config.toml
rotation_deg = 5
residual_init = "scaled_by_depth"
adamw_lr_other_params = 0.002
batch_size = 64
lr_schedule = "cosine"
warmup_steps = 2610
Rows from block 7, named by matrix and row number. Rows with one number belong to one channel. Each number is 200 + 20 x the weight over its row's rms, rounded and kept within 0 to 999. All counts start at 0. After the name is the row's rms in percent of the matrix's.
# convs0: first 3x3 conv (model.mid.1.convs.0.weight, 192x192x3x3, standardized in use), inputs 168-179, a 3x3 kernel for each
# convs1: second 3x3 conv (model.mid.1.convs.1.weight, 192x192x3x3, standardized in use, transposed), outputs 168-179, a 3x3 kernel for each
convs0.129,105,205,214,201,204,233,181,198,220,184,215,169,188,210,167,191,219,197,201,182,198,209,208,213,204,229,229,203,221,208,201,220,186,167,208,203,208,200,187,218,203,203,217,186,189,200,205,199,192,206,190,166,196,193,183,202,178,171,211,203,158,216,215,164,227,206,208,207,198,179,195,218,183,208,216,219,216,228,231,226,230,229,203,215,198,224,228,202,189,213,214,198,201,195,216,190,199,220,182,214,213,201,165,227,212,188,228,229,199
convs1.129,088,182,185,190,198,204,241,183,192,205,219,214,182,221,226,200,218,210,199,219,186,184,199,212,198,200,213,225,205,198,200,202,195,196,195,174,182,198,184,177,223,190,172,224,187,201,217,172,169,208,202,183,191,218,188,178,192,172,187,195,154,196,198,164,211,191,175,241,221,184,220,217,217,208,191,239,211,207,226,211,207,227,169,178,164,199,202,175,219,208,188,205,203,210,162,164,142,185,182,161,171,163,184,227,194,177,200,191,189
convs0.130,098,192,214,201,171,211,203,178,217,210,207,203,194,198,198,194,209,205,210,194,218,216,176,196,214,171,190,195,197,193,205,167,181,207,191,186,200,200,186,221,206,189,195,218,187,200,200,196,211,197,200,225,206,229,221,227,198,183,207,182,187,171,157,178,212,191,217,171,191,226,181,185,202,201,212,191,187,206,202,189,211,214,172,204,166,181,205,193,200,209,229,201,180,194,205,191,200,182,208,199,184,232,245,171,202,224,175,226,225
convs1.130,105,225,175,175,220,167,172,225,212,192,204,205,218,204,211,237,191,197,192,178,202,201,167,188,186,173,188,203,172,188,201,196,196,184,184,220,189,191,175,213,174,182,219,199,188,213,184,214,193,173,210,174,196,239,197,227,166,205,202,180,231,181,186,243,226,206,212,213,194,211,224,216,212,162,139,200,186,177,170,207,191,181,161,214,214,176,201,220,185,184,212,206,202,159,216,159,150,226,148,157,193,233,229,148,192,218,169,185,183
convs0.131,103,187,194,213,190,210,203,210,240,245,195,215,204,209,228,213,203,183,197,206,204,206,202,200,180,224,265,264,199,192,193,184,185,183,173,179,175,223,222,226,219,228,231,202,182,185,196,191,208,210,205,196,223,225,215,194,187,197,198,213,223,205,232,219,219,231,224,185,167,199,202,194,211,184,185,174,192,189,183,184,178,197,203,221,191,191,209,183,187,160,156,207,232,221,172,219,201,184,207,215,189,230,182,197,231,199,193,219,211
convs1.131,128,218,212,195,223,216,212,212,227,216,196,223,219,207,204,184,210,212,202,235,240,221,198,212,195,196,207,216,189,205,214,170,184,201,180,189,203,218,185,181,198,201,208,190,184,188,186,187,210,227,194,191,209,208,201,216,223,194,186,219,209,199,243,229,142,188,216,213,204,181,199,187,184,186,135,168,179,165,193,183,179,200,190,201,206,182,192,201,194,168,182,225,230,207,202,201,245,195,173,206,221,202,196,220,225,196,245,228,212
convs0.132,099,183,198,204,204,200,180,196,181,180,175,201,223,186,220,222,186,216,178,199,196,201,200,204,201,211,209,197,184,220,219,176,192,177,183,226,199,192,155,197,199,177,217,178,163,209,207,211,223,203,193,233,206,195,210,223,215,227,197,203,185,187,222,194,181,182,208,199,181,186,208,166,148,198,194,213,210,195,207,204,208,213,211,218,207,208,195,204,217,200,194,192,193,181,194,191,181,206,192,192,256,205,184,243,243,219,211,199,193
convs1.132,076,162,210,209,193,253,225,197,214,189,197,216,202,220,240,205,182,198,172,242,204,205,229,213,204,245,241,219,188,201,201,197,208,187,200,199,176,179,182,175,208,217,175,197,226,190,215,219,220,201,213,219,164,193,188,150,161,189,160,172,169,174,189,171,203,196,190,212,192,170,205,213,176,203,233,235,204,208,190,190,215,209,180,179,184,179,189,147,214,203,177,226,181,176,198,171,171,180,171,198,173,171,197,210,195,193,188,168,175
convs0.133,103,198,191,187,212,204,191,208,210,197,182,191,203,207,194,187,206,193,206,202,203,181,206,205,188,198,195,187,202,207,183,204,206,198,196,202,202,205,224,204,247,278,251,206,232,210,211,205,192,207,213,210,203,219,233,208,208,197,245,218,199,217,208,177,204,185,166,193,177,159,215,198,177,179,178,184,180,184,197,186,185,189,189,230,217,204,227,222,227,258,219,174,176,183,163,151,158,177,162,163,183,183,198,174,193,226,172,207,243
convs1.133,137,184,215,195,164,220,212,186,230,216,195,213,216,188,192,175,190,197,188,183,176,170,193,167,169,202,188,201,222,240,234,187,209,216,173,176,208,191,194,178,217,235,199,202,217,184,157,179,187,157,179,199,142,164,198,162,185,215,198,202,202,220,200,201,212,220,205,211,212,200,213,215,191,174,162,191,187,180,182,161,167,177,208,240,251,192,206,225,191,209,232,218,211,181,210,188,197,229,211,206,190,198,199,177,162,175,190,177,211
convs0.134,097,185,237,233,192,218,210,204,175,195,207,196,148,185,209,201,202,244,190,178,208,213,180,210,228,198,189,201,199,194,193,193,197,211,169,179,242,218,208,211,225,195,208,201,168,199,224,227,227,229,218,227,207,182,205,202,213,174,241,206,163,208,164,170,217,191,204,214,200,170,237,214,202,196,189,204,191,194,217,173,197,228,188,216,207,215,261,228,200,219,226,211,197,205,209,208,196,213,197,172,160,185,187,193,233,236,215,229,266
convs1.134,081,181,184,198,175,166,204,164,132,185,228,215,184,219,223,214,197,204,236,218,214,232,201,196,219,166,161,207,163,163,154,203,178,190,199,147,195,193,201,219,244,227,223,244,197,201,191,198,188,166,208,181,157,199,205,194,209,204,221,205,190,205,185,187,180,186,210,205,198,197,213,176,204,205,185,210,187,160,194,184,173,216,158,183,180,164,203,173,170,205,191,187,200,204,173,177,182,173,184,203,187,191,177,189,185,190,149,161,206
convs0.135,100,173,169,192,187,195,196,185,192,184,199,185,220,194,207,229,195,207,203,203,193,208,191,188,213,183,182,196,217,205,183,209,189,193,227,225,209,184,182,183,165,158,190,175,167,176,200,209,191,210,201,206,202,217,204,222,237,217,198,223,215,190,203,208,198,210,207,182,227,206,206,214,190,218,200,190,216,199,199,215,202,213,226,201,230,233,203,230,214,189,204,197,203,199,244,258,187,208,201,171,193,166,186,209,219,197,173,177,185
convs1.135,129,217,205,183,193,175,170,198,196,205,193,195,194,223,223,212,205,224,228,213,217,213,185,176,196,185,169,200,212,201,182,207,178,165,204,170,179,188,209,228,173,209,235,176,193,207,221,206,219,217,177,198,226,191,201,202,193,216,211,206,213,211,219,224,215,212,215,193,210,215,185,196,201,206,232,220,202,208,199,194,173,186,199,228,210,204,217,201,191,189,184,215,220,192,186,215,208,200,207,192,201,219,208,183,203,236,183,200,223
convs0.136,108,166,168,164,154,158,166,179,177,172,200,198,194,196,199,191,208,208,203,202,214,205,193,202,202,203,199,201,195,190,192,185,188,196,196,198,198,207,213,193,225,221,202,194,170,164,212,214,231,218,209,214,231,219,224,200,187,186,231,208,193,204,200,187,204,190,185,203,181,180,197,179,179,195,206,212,190,202,213,197,205,209,159,174,163,160,193,185,167,180,184,204,199,192,191,179,173,198,189,186,181,193,179,170,182,177,172,183,195
convs1.136,120,180,192,212,197,209,220,191,191,208,197,206,201,197,206,197,213,206,213,209,194,215,209,200,216,185,181,200,203,213,203,186,197,199,196,194,206,244,241,237,227,221,200,241,226,214,230,233,225,225,228,228,207,204,210,236,227,220,231,214,217,228,212,222,229,211,217,235,210,213,224,208,210,186,201,232,192,217,254,216,227,236,176,183,218,164,165,196,207,210,209,187,200,204,175,195,205,169,202,204,217,206,207,192,189,203,199,194,207
convs0.137,091,181,203,204,190,202,215,181,183,199,197,239,240,209,228,234,209,229,213,194,206,208,215,205,202,216,200,204,194,194,202,208,205,198,197,179,183,200,199,174,216,216,196,219,228,224,233,226,201,245,223,198,216,220,204,198,226,223,243,266,280,179,184,178,167,156,165,188,201,193,192,203,206,197,187,191,231,200,198,208,194,172,220,201,163,208,211,169,212,208,186,175,179,196,199,203,217,188,185,213,222,223,189,179,179,153,183,181,159
convs1.137,037,204,216,204,201,217,218,191,209,214,203,207,200,198,204,193,183,195,194,196,174,190,184,162,182,198,175,185,200,193,205,196,194,205,190,193,195,209,206,208,210,198,208,217,219,221,213,190,194,218,188,203,217,200,206,178,166,176,175,167,182,188,183,177,202,204,203,198,212,208,195,190,195,201,215,214,213,233,218,208,237,218,190,191,199,182,177,194,205,201,199,189,219,199,191,219,196,184,201,185,173,179,172,182,178,172,199,185,179
convs0.138,105,217,205,192,206,182,178,191,185,178,216,188,184,215,203,205,218,197,194,207,198,198,236,200,188,213,199,170,199,194,232,195,194,236,196,199,209,207,210,183,203,223,181,220,223,181,198,179,156,209,204,180,182,220,205,208,207,194,168,192,174,196,188,158,205,212,197,163,176,191,183,199,204,146,162,203,159,180,214,200,208,206,210,195,140,211,238,165,204,232,177,222,242,232,188,220,220,178,222,203,205,174,187,171,164,184,175,189,187
convs1.138,094,200,197,197,211,206,229,209,211,217,192,186,194,206,218,195,234,232,220,222,204,198,220,201,197,211,204,202,228,206,195,196,201,195,194,213,223,228,227,228,207,235,237,231,231,208,158,176,190,155,179,164,188,203,170,228,241,236,217,231,260,196,207,222,168,193,233,157,175,203,184,198,216,213,168,201,219,207,233,234,237,252,197,186,190,193,181,173,204,199,164,195,203,232,208,182,223,211,171,213,239,216,199,198,208,186,206,214,217
convs0.139,106,202,209,203,177,194,209,196,190,203,215,218,183,203,192,230,190,215,268,178,209,204,203,225,221,196,214,221,193,214,205,223,261,223,220,250,223,199,172,209,254,210,235,243,194,196,177,210,205,207,212,202,225,221,203,186,195,176,174,223,196,219,249,199,169,208,201,191,225,178,170,185,175,211,201,205,201,210,203,201,214,194,188,193,220,202,211,267,212,213,236,196,197,228,214,189,221,236,226,245,184,164,172,167,155,185,164,169,187
convs1.139,083,198,208,214,187,205,197,198,207,183,208,214,196,189,205,190,174,188,179,160,190,194,170,194,169,190,184,154,174,189,211,185,200,204,201,235,213,199,183,187,205,210,222,182,217,213,196,235,193,181,213,172,172,206,211,197,195,193,199,200,207,215,229,248,224,185,167,211,179,178,194,178,189,161,182,211,182,201,203,172,195,171,185,198,142,200,219,158,186,225,185,205,214,182,177,157,156,177,174,168,199,213,212,162,210,207,161,205,177
convs0.140,108,216,198,160,210,217,196,159,182,199,208,206,211,213,219,205,191,176,216,225,208,177,216,211,185,212,216,207,196,223,241,195,199,183,223,230,186,258,226,175,214,219,212,189,191,236,208,214,207,194,198,204,204,216,221,221,193,185,203,197,189,165,175,187,176,200,242,220,196,175,251,227,152,222,174,183,200,186,200,192,191,210,182,212,206,182,210,214,199,186,192,191,214,225,198,203,199,198,209,190,195,177,214,209,192,195,224,238,215
convs1.140,139,203,232,235,166,189,202,196,197,191,201,211,205,198,199,181,187,193,197,207,212,211,215,229,236,196,172,218,213,186,182,225,218,175,192,201,173,193,185,196,209,216,210,212,213,202,189,189,222,197,176,212,217,201,220,223,212,207,214,195,185,206,197,184,187,183,176,208,196,207,212,233,257,234,208,244,204,167,164,205,209,160,194,184,199,194,192,232,136,168,200,206,200,189,216,218,211,198,190,180,202,208,199,172,201,170,192,224,153
convs0.141,102,178,199,202,171,200,210,167,188,205,240,183,219,236,173,202,186,160,208,213,212,204,200,198,200,177,187,192,214,210,205,222,234,203,218,248,204,185,210,182,170,206,188,165,208,194,191,203,188,202,205,191,195,190,203,195,239,234,189,231,210,227,240,224,252,239,236,202,208,233,207,192,206,194,196,190,204,196,174,222,196,173,200,237,217,186,241,201,192,239,198,191,224,260,187,210,218,170,203,214,183,170,215,199,212,194,168,224,180
convs1.141,081,202,223,182,215,215,187,238,234,184,219,223,221,209,216,192,192,196,181,205,205,179,178,186,146,197,188,142,188,184,206,213,216,229,210,235,214,207,209,211,202,225,205,184,229,210,182,202,193,178,189,180,198,173,173,205,216,224,188,191,200,167,207,223,197,231,186,203,221,206,200,203,186,201,188,181,201,199,192,182,197,195,214,242,180,203,197,170,205,185,171,216,196,168,199,188,162,207,206,192,201,169,164,187,180,178,183,193,201
convs0.142,113,217,217,189,220,221,189,206,186,180,216,204,228,275,203,191,271,209,180,194,213,206,214,202,203,205,219,219,188,210,205,185,199,201,211,189,183,207,238,194,190,217,183,190,200,188,231,212,204,216,197,195,195,183,189,244,216,187,259,229,189,205,177,167,192,195,216,224,219,220,234,228,214,176,179,195,191,208,214,171,179,205,215,216,209,212,206,207,198,204,229,246,210,212,249,214,203,216,191,187,206,209,193,181,191,193,193,196,227
convs1.142,040,200,213,218,204,219,232,193,203,216,207,209,198,213,216,200,197,197,185,191,184,187,179,167,182,174,166,191,211,203,209,201,188,206,197,191,213,201,210,217,206,204,209,223,217,219,216,209,212,213,198,205,215,198,204,190,194,197,185,187,198,197,181,188,177,199,197,186,201,201,198,207,209,194,198,212,208,219,230,208,223,217,211,209,197,208,195,182,201,196,189,194,187,194,197,178,187,187,169,181,176,179,187,186,192,202,179,185,192
convs0.143,097,202,216,192,191,186,160,197,195,186,211,196,202,205,206,182,207,208,194,183,177,199,177,182,202,203,188,192,217,202,197,199,179,190,180,179,186,205,178,206,201,190,272,205,179,217,217,217,211,221,218,214,222,217,229,179,190,180,213,192,154,211,192,175,167,190,217,176,199,216,189,197,227,200,209,195,183,190,208,183,194,220,201,199,190,219,212,207,214,198,179,211,218,199,217,199,198,204,194,188,195,173,188,212,165,201,206,182,198
convs1.143,111,191,232,222,189,180,212,185,165,204,225,222,219,219,241,230,183,189,209,180,195,232,182,159,197,195,177,192,195,203,193,186,217,219,210,189,193,170,186,226,186,199,229,209,179,205,212,207,204,184,196,209,191,198,211,232,211,168,212,195,190,179,193,196,248,196,193,216,191,222,226,203,190,197,198,216,195,211,186,213,242,208,192,194,197,187,212,188,217,232,213,199,199,184,206,203,188,198,209,202,165,222,190,179,207,184,225,197,214
convs0.144,110,159,178,179,172,176,172,162,168,155,206,207,215,191,199,223,189,192,202,192,199,204,188,182,192,203,201,196,181,185,201,173,169,183,198,187,204,204,201,214,203,187,212,199,192,219,213,213,236,174,174,203,195,200,221,198,207,197,187,202,199,188,189,197,174,173,163,189,177,183,211,180,186,191,195,197,184,188,197,182,185,211,189,192,187,175,217,200,192,230,209,171,186,174,160,172,166,182,190,183,194,193,198,194,176,179,206,189,205
convs1.144,108,184,187,179,197,207,201,190,213,213,170,169,182,159,174,196,195,207,208,195,197,182,170,184,190,169,171,180,175,188,190,180,176,190,189,182,199,185,190,199,195,199,193,208,194,191,222,226,213,201,220,212,183,197,187,190,215,197,183,202,199,176,194,186,224,197,195,216,191,202,216,201,211,205,221,225,178,183,177,171,167,169,190,208,217,199,199,206,213,200,203,201,225,238,207,231,232,217,243,237,215,190,198,199,169,193,187,184,206
convs0.145,115,194,213,204,214,229,199,206,215,181,204,202,187,218,201,187,188,192,197,205,199,193,206,205,192,202,206,206,215,220,211,210,222,217,206,212,203,229,234,221,266,262,245,234,223,212,209,202,182,203,204,199,191,210,220,180,211,205,225,229,213,204,214,192,187,184,179,188,173,173,207,199,198,205,210,228,194,199,208,200,207,217,199,211,217,203,208,194,206,202,183,203,206,200,208,200,195,214,214,211,176,189,197,188,205,206,168,193,211
convs1.145,111,200,180,184,202,191,194,218,218,223,210,215,219,200,210,208,222,235,213,180,171,180,197,194,180,210,208,204,216,208,189,201,199,198,199,186,202,217,216,210,238,242,248,227,231,239,207,210,220,192,192,195,203,204,202,185,182,175,193,195,200,183,191,201,182,169,172,197,169,161,201,190,184,193,182,179,199,167,159,189,167,167,185,186,180,190,183,182,172,180,192,227,238,213,214,219,192,189,214,200,191,169,161,179,150,147,207,189,176
convs0.146,102,194,180,166,198,195,179,212,202,166,200,177,159,221,169,164,194,173,166,213,208,191,203,206,185,197,204,189,200,188,199,198,192,189,188,179,181,203,226,234,212,248,252,217,237,227,232,215,211,230,219,212,219,216,214,198,185,178,210,209,216,195,205,192,174,183,184,176,187,181,206,216,202,186,196,198,188,209,223,194,201,199,184,193,210,202,212,213,222,218,200,188,169,170,190,152,151,186,152,146,184,195,185,181,196,190,201,200,191
convs1.146,103,186,189,193,164,173,214,180,190,221,189,217,220,166,194,202,166,176,189,199,213,214,219,232,218,228,243,221,197,196,193,202,208,200,205,213,199,164,154,162,179,170,179,193,186,171,175,185,212,170,183,205,163,181,215,180,181,181,177,174,181,180,168,166,198,183,172,212,191,171,216,202,192,197,200,190,219,223,195,194,212,186,180,213,241,183,200,221,211,228,226,233,246,236,241,233,232,234,217,210,198,197,178,202,201,178,206,202,187
convs0.147,086,229,229,202,216,216,186,190,200,216,192,195,211,174,195,213,184,201,184,216,199,212,208,204,195,199,190,188,189,188,207,190,182,194,208,186,187,207,186,168,183,154,164,213,191,198,220,225,213,225,227,217,218,228,206,194,175,166,225,233,231,210,222,233,209,189,209,206,195,203,213,202,190,172,174,193,178,188,210,191,176,196,234,216,210,204,185,197,207,181,169,175,152,186,176,195,229,172,209,232,240,208,215,200,188,193,180,160,166
convs1.147,069,210,209,206,192,196,206,192,207,200,220,209,204,227,190,178,228,213,197,204,205,197,205,206,212,181,200,185,229,235,217,187,216,220,165,191,203,211,209,197,223,224,205,232,236,202,194,200,193,196,195,187,205,210,190,196,195,201,217,197,193,202,196,204,197,215,197,153,175,204,205,219,245,202,190,214,200,190,205,196,187,214,190,190,194,174,194,187,185,201,189,205,203,233,212,225,238,205,239,244,215,223,206,191,205,194,190,204,158
convs0.148,102,197,211,201,202,223,204,195,193,190,219,178,169,191,207,204,187,196,188,216,231,237,182,192,216,193,195,203,207,207,198,186,215,222,175,215,220,193,186,175,198,202,185,171,190,194,233,275,266,179,221,262,163,177,205,190,182,224,190,198,215,195,207,195,184,188,188,209,164,182,247,211,199,225,191,184,203,186,191,223,218,208,203,215,176,184,215,199,207,180,191,174,163,173,176,167,155,186,196,162,211,225,202,176,181,190,189,167,200
convs1.148,117,193,210,229,182,198,191,198,210,190,199,192,224,229,213,218,204,200,201,220,237,219,173,219,248,156,192,224,196,213,242,186,193,208,191,176,157,195,198,204,188,189,196,199,192,183,203,206,237,174,183,217,157,182,215,176,170,197,192,157,167,213,200,187,215,192,204,217,200,211,222,217,246,163,164,218,178,135,160,231,193,187,177,191,193,168,190,239,183,194,215,227,224,229,211,202,199,221,216,200,165,205,229,185,167,211,209,167,182
convs0.149,085,223,219,180,218,215,198,209,201,218,199,183,211,224,207,207,183,173,195,192,176,198,207,180,199,223,198,200,203,192,214,188,195,199,172,196,211,168,195,175,120,183,179,123,159,177,172,187,220,186,182,187,228,212,199,192,188,191,216,206,205,204,201,182,239,237,232,228,219,197,233,236,231,200,154,154,194,161,179,198,186,203,168,228,216,195,199,185,211,220,167,197,192,199,221,195,186,228,230,240,234,200,184,235,191,189,202,190,202
convs1.149,064,189,224,230,210,232,246,209,215,201,207,195,190,210,202,205,202,211,233,196,180,193,192,222,230,194,215,248,217,207,201,199,184,201,218,180,190,173,179,195,194,191,194,202,163,160,217,212,226,222,219,204,212,248,249,193,204,197,176,175,166,181,183,172,214,231,221,175,203,222,197,230,240,211,216,217,227,207,186,227,213,180,163,175,183,211,202,196,222,199,200,177,191,229,195,194,213,216,215,204,165,163,165,200,168,145,173,143,145
convs0.150,076,208,213,209,228,225,207,212,200,182,172,139,123,162,135,141,161,144,141,180,196,201,192,209,203,195,194,185,189,183,185,183,179,187,184,174,178,180,176,187,152,162,176,181,187,195,212,218,212,220,222,223,219,220,226,194,210,202,209,227,230,191,195,200,189,186,162,197,194,174,209,206,180,194,207,198,187,198,199,189,198,210,228,213,202,216,208,191,211,210,212,180,184,229,195,206,232,196,186,201,224,209,235,211,210,233,205,202,209
convs1.150,039,191,171,181,181,157,181,172,164,191,239,195,182,225,189,166,222,195,159,198,212,192,199,213,179,186,201,180,224,225,207,207,207,202,203,197,197,217,218,204,191,200,203,187,205,210,191,167,181,209,191,189,225,228,217,139,148,153,163,151,146,191,176,163,190,197,200,186,189,201,192,194,210,211,225,241,244,225,211,225,208,185,153,159,179,171,158,174,185,177,188,183,183,189,177,182,206,199,204,212,210,214,208,220,200,184,225,201,190
convs0.151,102,207,237,234,218,284,252,193,216,217,215,182,193,251,145,167,233,164,186,193,184,188,189,171,184,203,181,185,212,206,219,192,183,218,187,181,234,220,202,169,227,141,97,205,177,150,200,198,208,186,178,199,206,187,200,208,201,211,202,196,231,195,179,197,189,202,188,199,191,199,230,203,191,193,209,195,192,206,208,197,206,213,184,189,212,183,163,164,193,193,190,199,190,207,210,214,210,208,210,202,222,210,186,201,204,202,194,204,213
convs1.151,139,172,193,183,179,177,192,179,179,181,214,220,210,228,236,216,201,211,213,259,214,205,272,195,203,247,181,214,201,230,212,208,248,215,232,226,220,186,200,188,151,183,196,216,203,201,217,206,191,226,241,190,193,219,189,205,209,220,188,201,208,190,171,185,211,216,235,190,170,209,213,211,239,153,200,194,179,208,198,196,216,205,169,178,208,192,222,247,174,175,186,199,199,191,199,174,172,185,173,171,188,220,213,162,165,175,191,196,199
convs0.152,082,202,212,240,175,199,208,146,190,191,199,176,181,180,170,206,197,187,187,208,204,195,208,208,205,192,192,198,199,210,220,207,205,202,208,194,191,176,159,169,161,176,197,157,173,169,198,196,190,199,187,198,217,199,210,199,202,212,228,234,225,201,230,223,199,168,210,193,173,198,202,203,201,193,207,208,217,227,221,237,207,198,197,194,176,196,195,185,194,195,197,197,231,183,197,210,166,175,182,195,224,212,216,202,206,225,201,198,189
convs1.152,051,198,196,188,200,181,150,195,193,179,234,210,171,219,203,157,225,205,150,195,175,209,203,196,232,210,232,215,203,192,161,214,218,153,219,242,174,195,177,194,186,175,195,214,209,208,206,206,197,209,212,194,199,219,207,175,205,190,187,199,203,196,214,183,197,183,195,183,170,208,204,201,215,215,205,188,215,212,195,219,222,211,170,155,192,196,177,187,190,145,147,178,214,221,195,223,201,211,206,178,196,200,159,214,192,177,204,174,187
convs0.153,104,206,205,198,188,173,165,195,175,164,161,157,252,191,221,263,231,220,191,208,205,203,207,218,198,194,198,165,187,160,172,189,172,187,196,193,203,209,206,197,195,204,179,208,225,217,194,182,203,205,225,242,209,236,212,198,206,203,209,185,195,198,184,195,205,204,203,201,258,233,226,225,206,194,214,215,196,209,197,200,211,201,215,205,158,211,203,188,224,226,213,193,193,200,200,205,209,201,213,199,203,214,221,219,239,197,211,214,186
convs1.153,137,218,225,220,202,222,219,191,193,188,183,198,202,169,207,218,188,188,203,225,219,209,199,199,216,176,199,204,208,201,202,182,186,201,186,139,158,198,199,198,207,215,211,178,174,213,222,200,198,198,164,205,216,205,208,181,151,157,158,126,167,185,186,212,167,161,168,185,183,179,207,223,193,174,189,190,195,215,194,173,199,181,181,181,195,204,194,189,199,199,196,200,192,224,183,212,207,194,215,186,172,200,207,187,200,204,216,215,214
convs0.154,091,194,181,219,187,182,200,229,237,238,219,228,221,212,206,173,238,228,232,166,172,197,188,192,200,217,237,210,189,191,204,166,176,183,194,199,201,190,163,173,184,169,173,182,167,171,198,199,178,209,208,203,202,215,202,223,220,177,231,246,218,205,220,196,208,197,199,159,164,197,174,219,225,203,178,221,212,210,212,247,225,208,225,194,192,211,206,184,205,199,203,182,211,239,192,200,231,189,183,165,168,153,194,181,195,216,208,227,196
convs1.154,090,200,191,189,201,200,195,200,218,225,193,188,196,183,166,158,210,208,173,170,158,177,183,182,182,181,179,186,228,246,226,194,217,215,208,216,213,208,207,196,198,211,225,169,186,205,199,209,198,194,221,185,201,237,233,207,198,170,187,171,177,193,182,189,171,191,204,189,208,199,206,214,215,220,191,208,235,205,199,213,216,214,199,214,203,217,216,191,195,188,186,190,198,207,217,252,280,192,200,233,185,175,188,208,214,216,219,233,238
convs0.155,076,197,207,196,216,211,206,211,210,199,189,169,146,170,179,200,183,183,200,224,227,210,200,199,206,206,201,212,227,196,182,206,168,170,204,177,167,173,186,198,171,185,172,182,182,181,209,213,222,202,208,227,201,211,220,198,206,193,239,218,216,236,199,225,200,180,204,189,202,242,221,213,202,220,222,217,208,212,195,188,218,221,219,194,163,191,183,194,225,199,206,222,196,214,218,207,210,227,216,168,230,240,230,198,223,211,173,183,189
convs1.155,054,178,205,215,199,214,205,188,190,219,235,174,154,212,188,186,225,213,201,202,208,206,197,211,219,209,199,216,213,207,194,207,191,180,225,210,205,204,216,207,178,183,194,172,187,194,212,196,186,210,200,185,233,247,236,202,190,188,189,174,178,217,212,209,182,186,249,150,173,233,196,201,239,205,186,187,216,188,174,208,203,201,179,198,206,191,196,206,171,174,196,213,203,205,199,191,214,226,186,211,173,178,164,200,184,154,199,172,138
convs0.156,074,177,197,222,192,236,237,192,218,204,233,222,200,203,189,195,206,199,189,199,191,198,196,199,187,232,225,183,195,185,185,208,200,196,195,181,197,221,205,198,201,194,174,193,190,185,195,199,198,212,207,199,208,205,196,192,238,236,192,256,246,189,198,215,191,196,183,232,211,183,238,209,169,211,229,230,212,222,236,199,200,209,198,188,203,208,219,212,208,201,193,192,187,191,227,225,223,275,238,207,200,226,232,229,217,217,253,230,235
convs1.156,059,205,195,217,189,165,209,193,167,220,212,170,168,173,143,177,197,161,168,197,182,161,210,213,198,215,199,217,213,168,177,213,177,178,194,166,187,177,187,205,179,176,203,198,178,205,239,219,203,226,218,203,209,239,222,206,201,210,190,176,189,213,197,194,200,190,245,196,189,216,191,194,212,192,185,182,217,185,174,222,197,184,187,185,197,202,184,199,189,174,188,186,205,199,189,208,209,202,198,223,191,185,175,191,173,156,191,172,165
convs0.157,090,207,253,221,197,223,212,201,196,212,232,229,199,209,184,172,220,195,175,192,223,210,188,221,216,186,195,200,188,207,210,188,193,201,200,184,191,186,218,251,173,193,207,186,192,202,194,200,212,218,195,214,256,226,231,187,203,183,198,212,202,202,207,172,197,187,184,212,201,166,218,193,181,193,221,235,196,174,212,184,171,196,202,174,194,194,164,183,174,189,212,187,190,188,191,201,226,184,173,202,185,187,194,187,203,199,178,161,136
convs1.157,082,203,201,177,223,190,177,200,186,197,209,212,199,186,192,206,212,216,225,197,221,202,201,236,224,207,197,204,211,212,235,179,190,205,207,224,218,217,202,191,242,236,232,226,233,226,241,233,204,217,219,196,212,262,228,210,244,206,198,239,215,181,205,200,185,178,180,179,189,190,197,222,208,187,191,211,191,206,230,227,209,183,221,201,180,243,220,214,199,177,202,184,191,204,191,190,184,176,178,176,224,237,221,234,240,209,229,202,177
convs0.158,097,209,238,222,219,231,210,217,217,193,188,214,221,204,205,149,171,168,181,191,202,186,215,231,191,208,228,202,207,202,216,201,199,229,208,187,195,186,210,192,185,212,233,212,215,223,184,219,224,197,205,197,217,227,192,179,205,227,208,201,196,199,194,174,222,220,206,183,188,197,187,182,213,193,223,238,196,204,221,200,193,194,214,204,193,209,186,199,189,208,215,194,205,246,187,206,250,198,207,210,215,197,191,224,218,219,193,183,191
convs1.158,091,173,186,214,194,196,241,199,168,208,190,188,180,180,172,204,187,203,233,193,180,183,177,178,181,172,169,175,211,190,210,214,168,194,254,201,198,167,173,193,189,195,193,207,212,225,241,230,213,228,245,229,202,259,236,169,178,183,208,194,185,199,188,195,219,221,210,193,200,221,195,190,193,223,193,193,200,221,201,184,230,214,171,189,162,195,195,177,244,244,212,203,215,213,196,211,266,226,223,237,183,201,194,199,234,230,209,215,234
convs0.159,101,197,200,218,188,204,219,200,216,218,205,165,185,216,195,190,215,216,205,181,200,186,200,209,194,202,215,195,195,189,196,191,208,211,184,210,212,210,195,183,204,186,186,189,184,195,212,197,176,219,195,166,218,203,195,186,202,210,203,223,227,205,218,232,220,203,199,217,216,212,203,192,189,227,205,206,216,207,211,215,192,192,221,216,208,190,195,196,197,196,193,189,186,192,181,185,204,203,196,212,193,201,172,210,213,187,200,217,206
convs1.159,096,209,202,205,197,172,189,213,180,186,170,173,177,178,174,178,215,200,178,208,200,205,199,189,186,201,193,189,212,220,214,214,217,215,204,214,210,226,217,229,232,217,234,217,207,220,217,211,218,219,208,204,225,224,209,192,200,195,217,226,217,188,213,224,206,193,185,206,192,198,210,202,183,213,216,219,212,222,207,207,225,206,203,208,206,230,210,218,217,202,215,194,210,214,213,221,213,210,194,177,216,179,181,213,206,214,221,240,236
convs0.160,083,194,199,212,210,211,193,186,202,195,185,186,214,188,164,184,191,190,209,224,217,205,219,212,215,210,208,208,222,209,202,213,178,191,203,187,202,180,206,203,185,219,199,206,215,192,211,202,206,223,199,211,222,218,227,210,233,210,217,241,220,211,213,206,215,221,229,202,215,237,201,214,228,209,221,198,208,215,213,210,215,221,229,210,231,230,217,220,209,190,209,192,196,198,196,195,177,203,205,199,203,214,211,203,220,214,229,231,215
convs1.160,050,205,186,180,211,206,186,192,198,193,198,180,166,197,182,176,215,186,185,181,182,177,205,211,193,206,212,202,192,200,201,190,183,175,178,169,183,180,176,212,179,205,216,178,185,207,215,204,211,199,204,210,190,198,200,191,202,191,177,192,179,202,196,160,198,204,228,176,179,205,180,201,225,210,189,178,202,196,169,193,175,163,215,183,192,216,182,213,182,147,166,200,194,201,189,164,178,177,168,175,221,231,230,243,234,219,216,203,182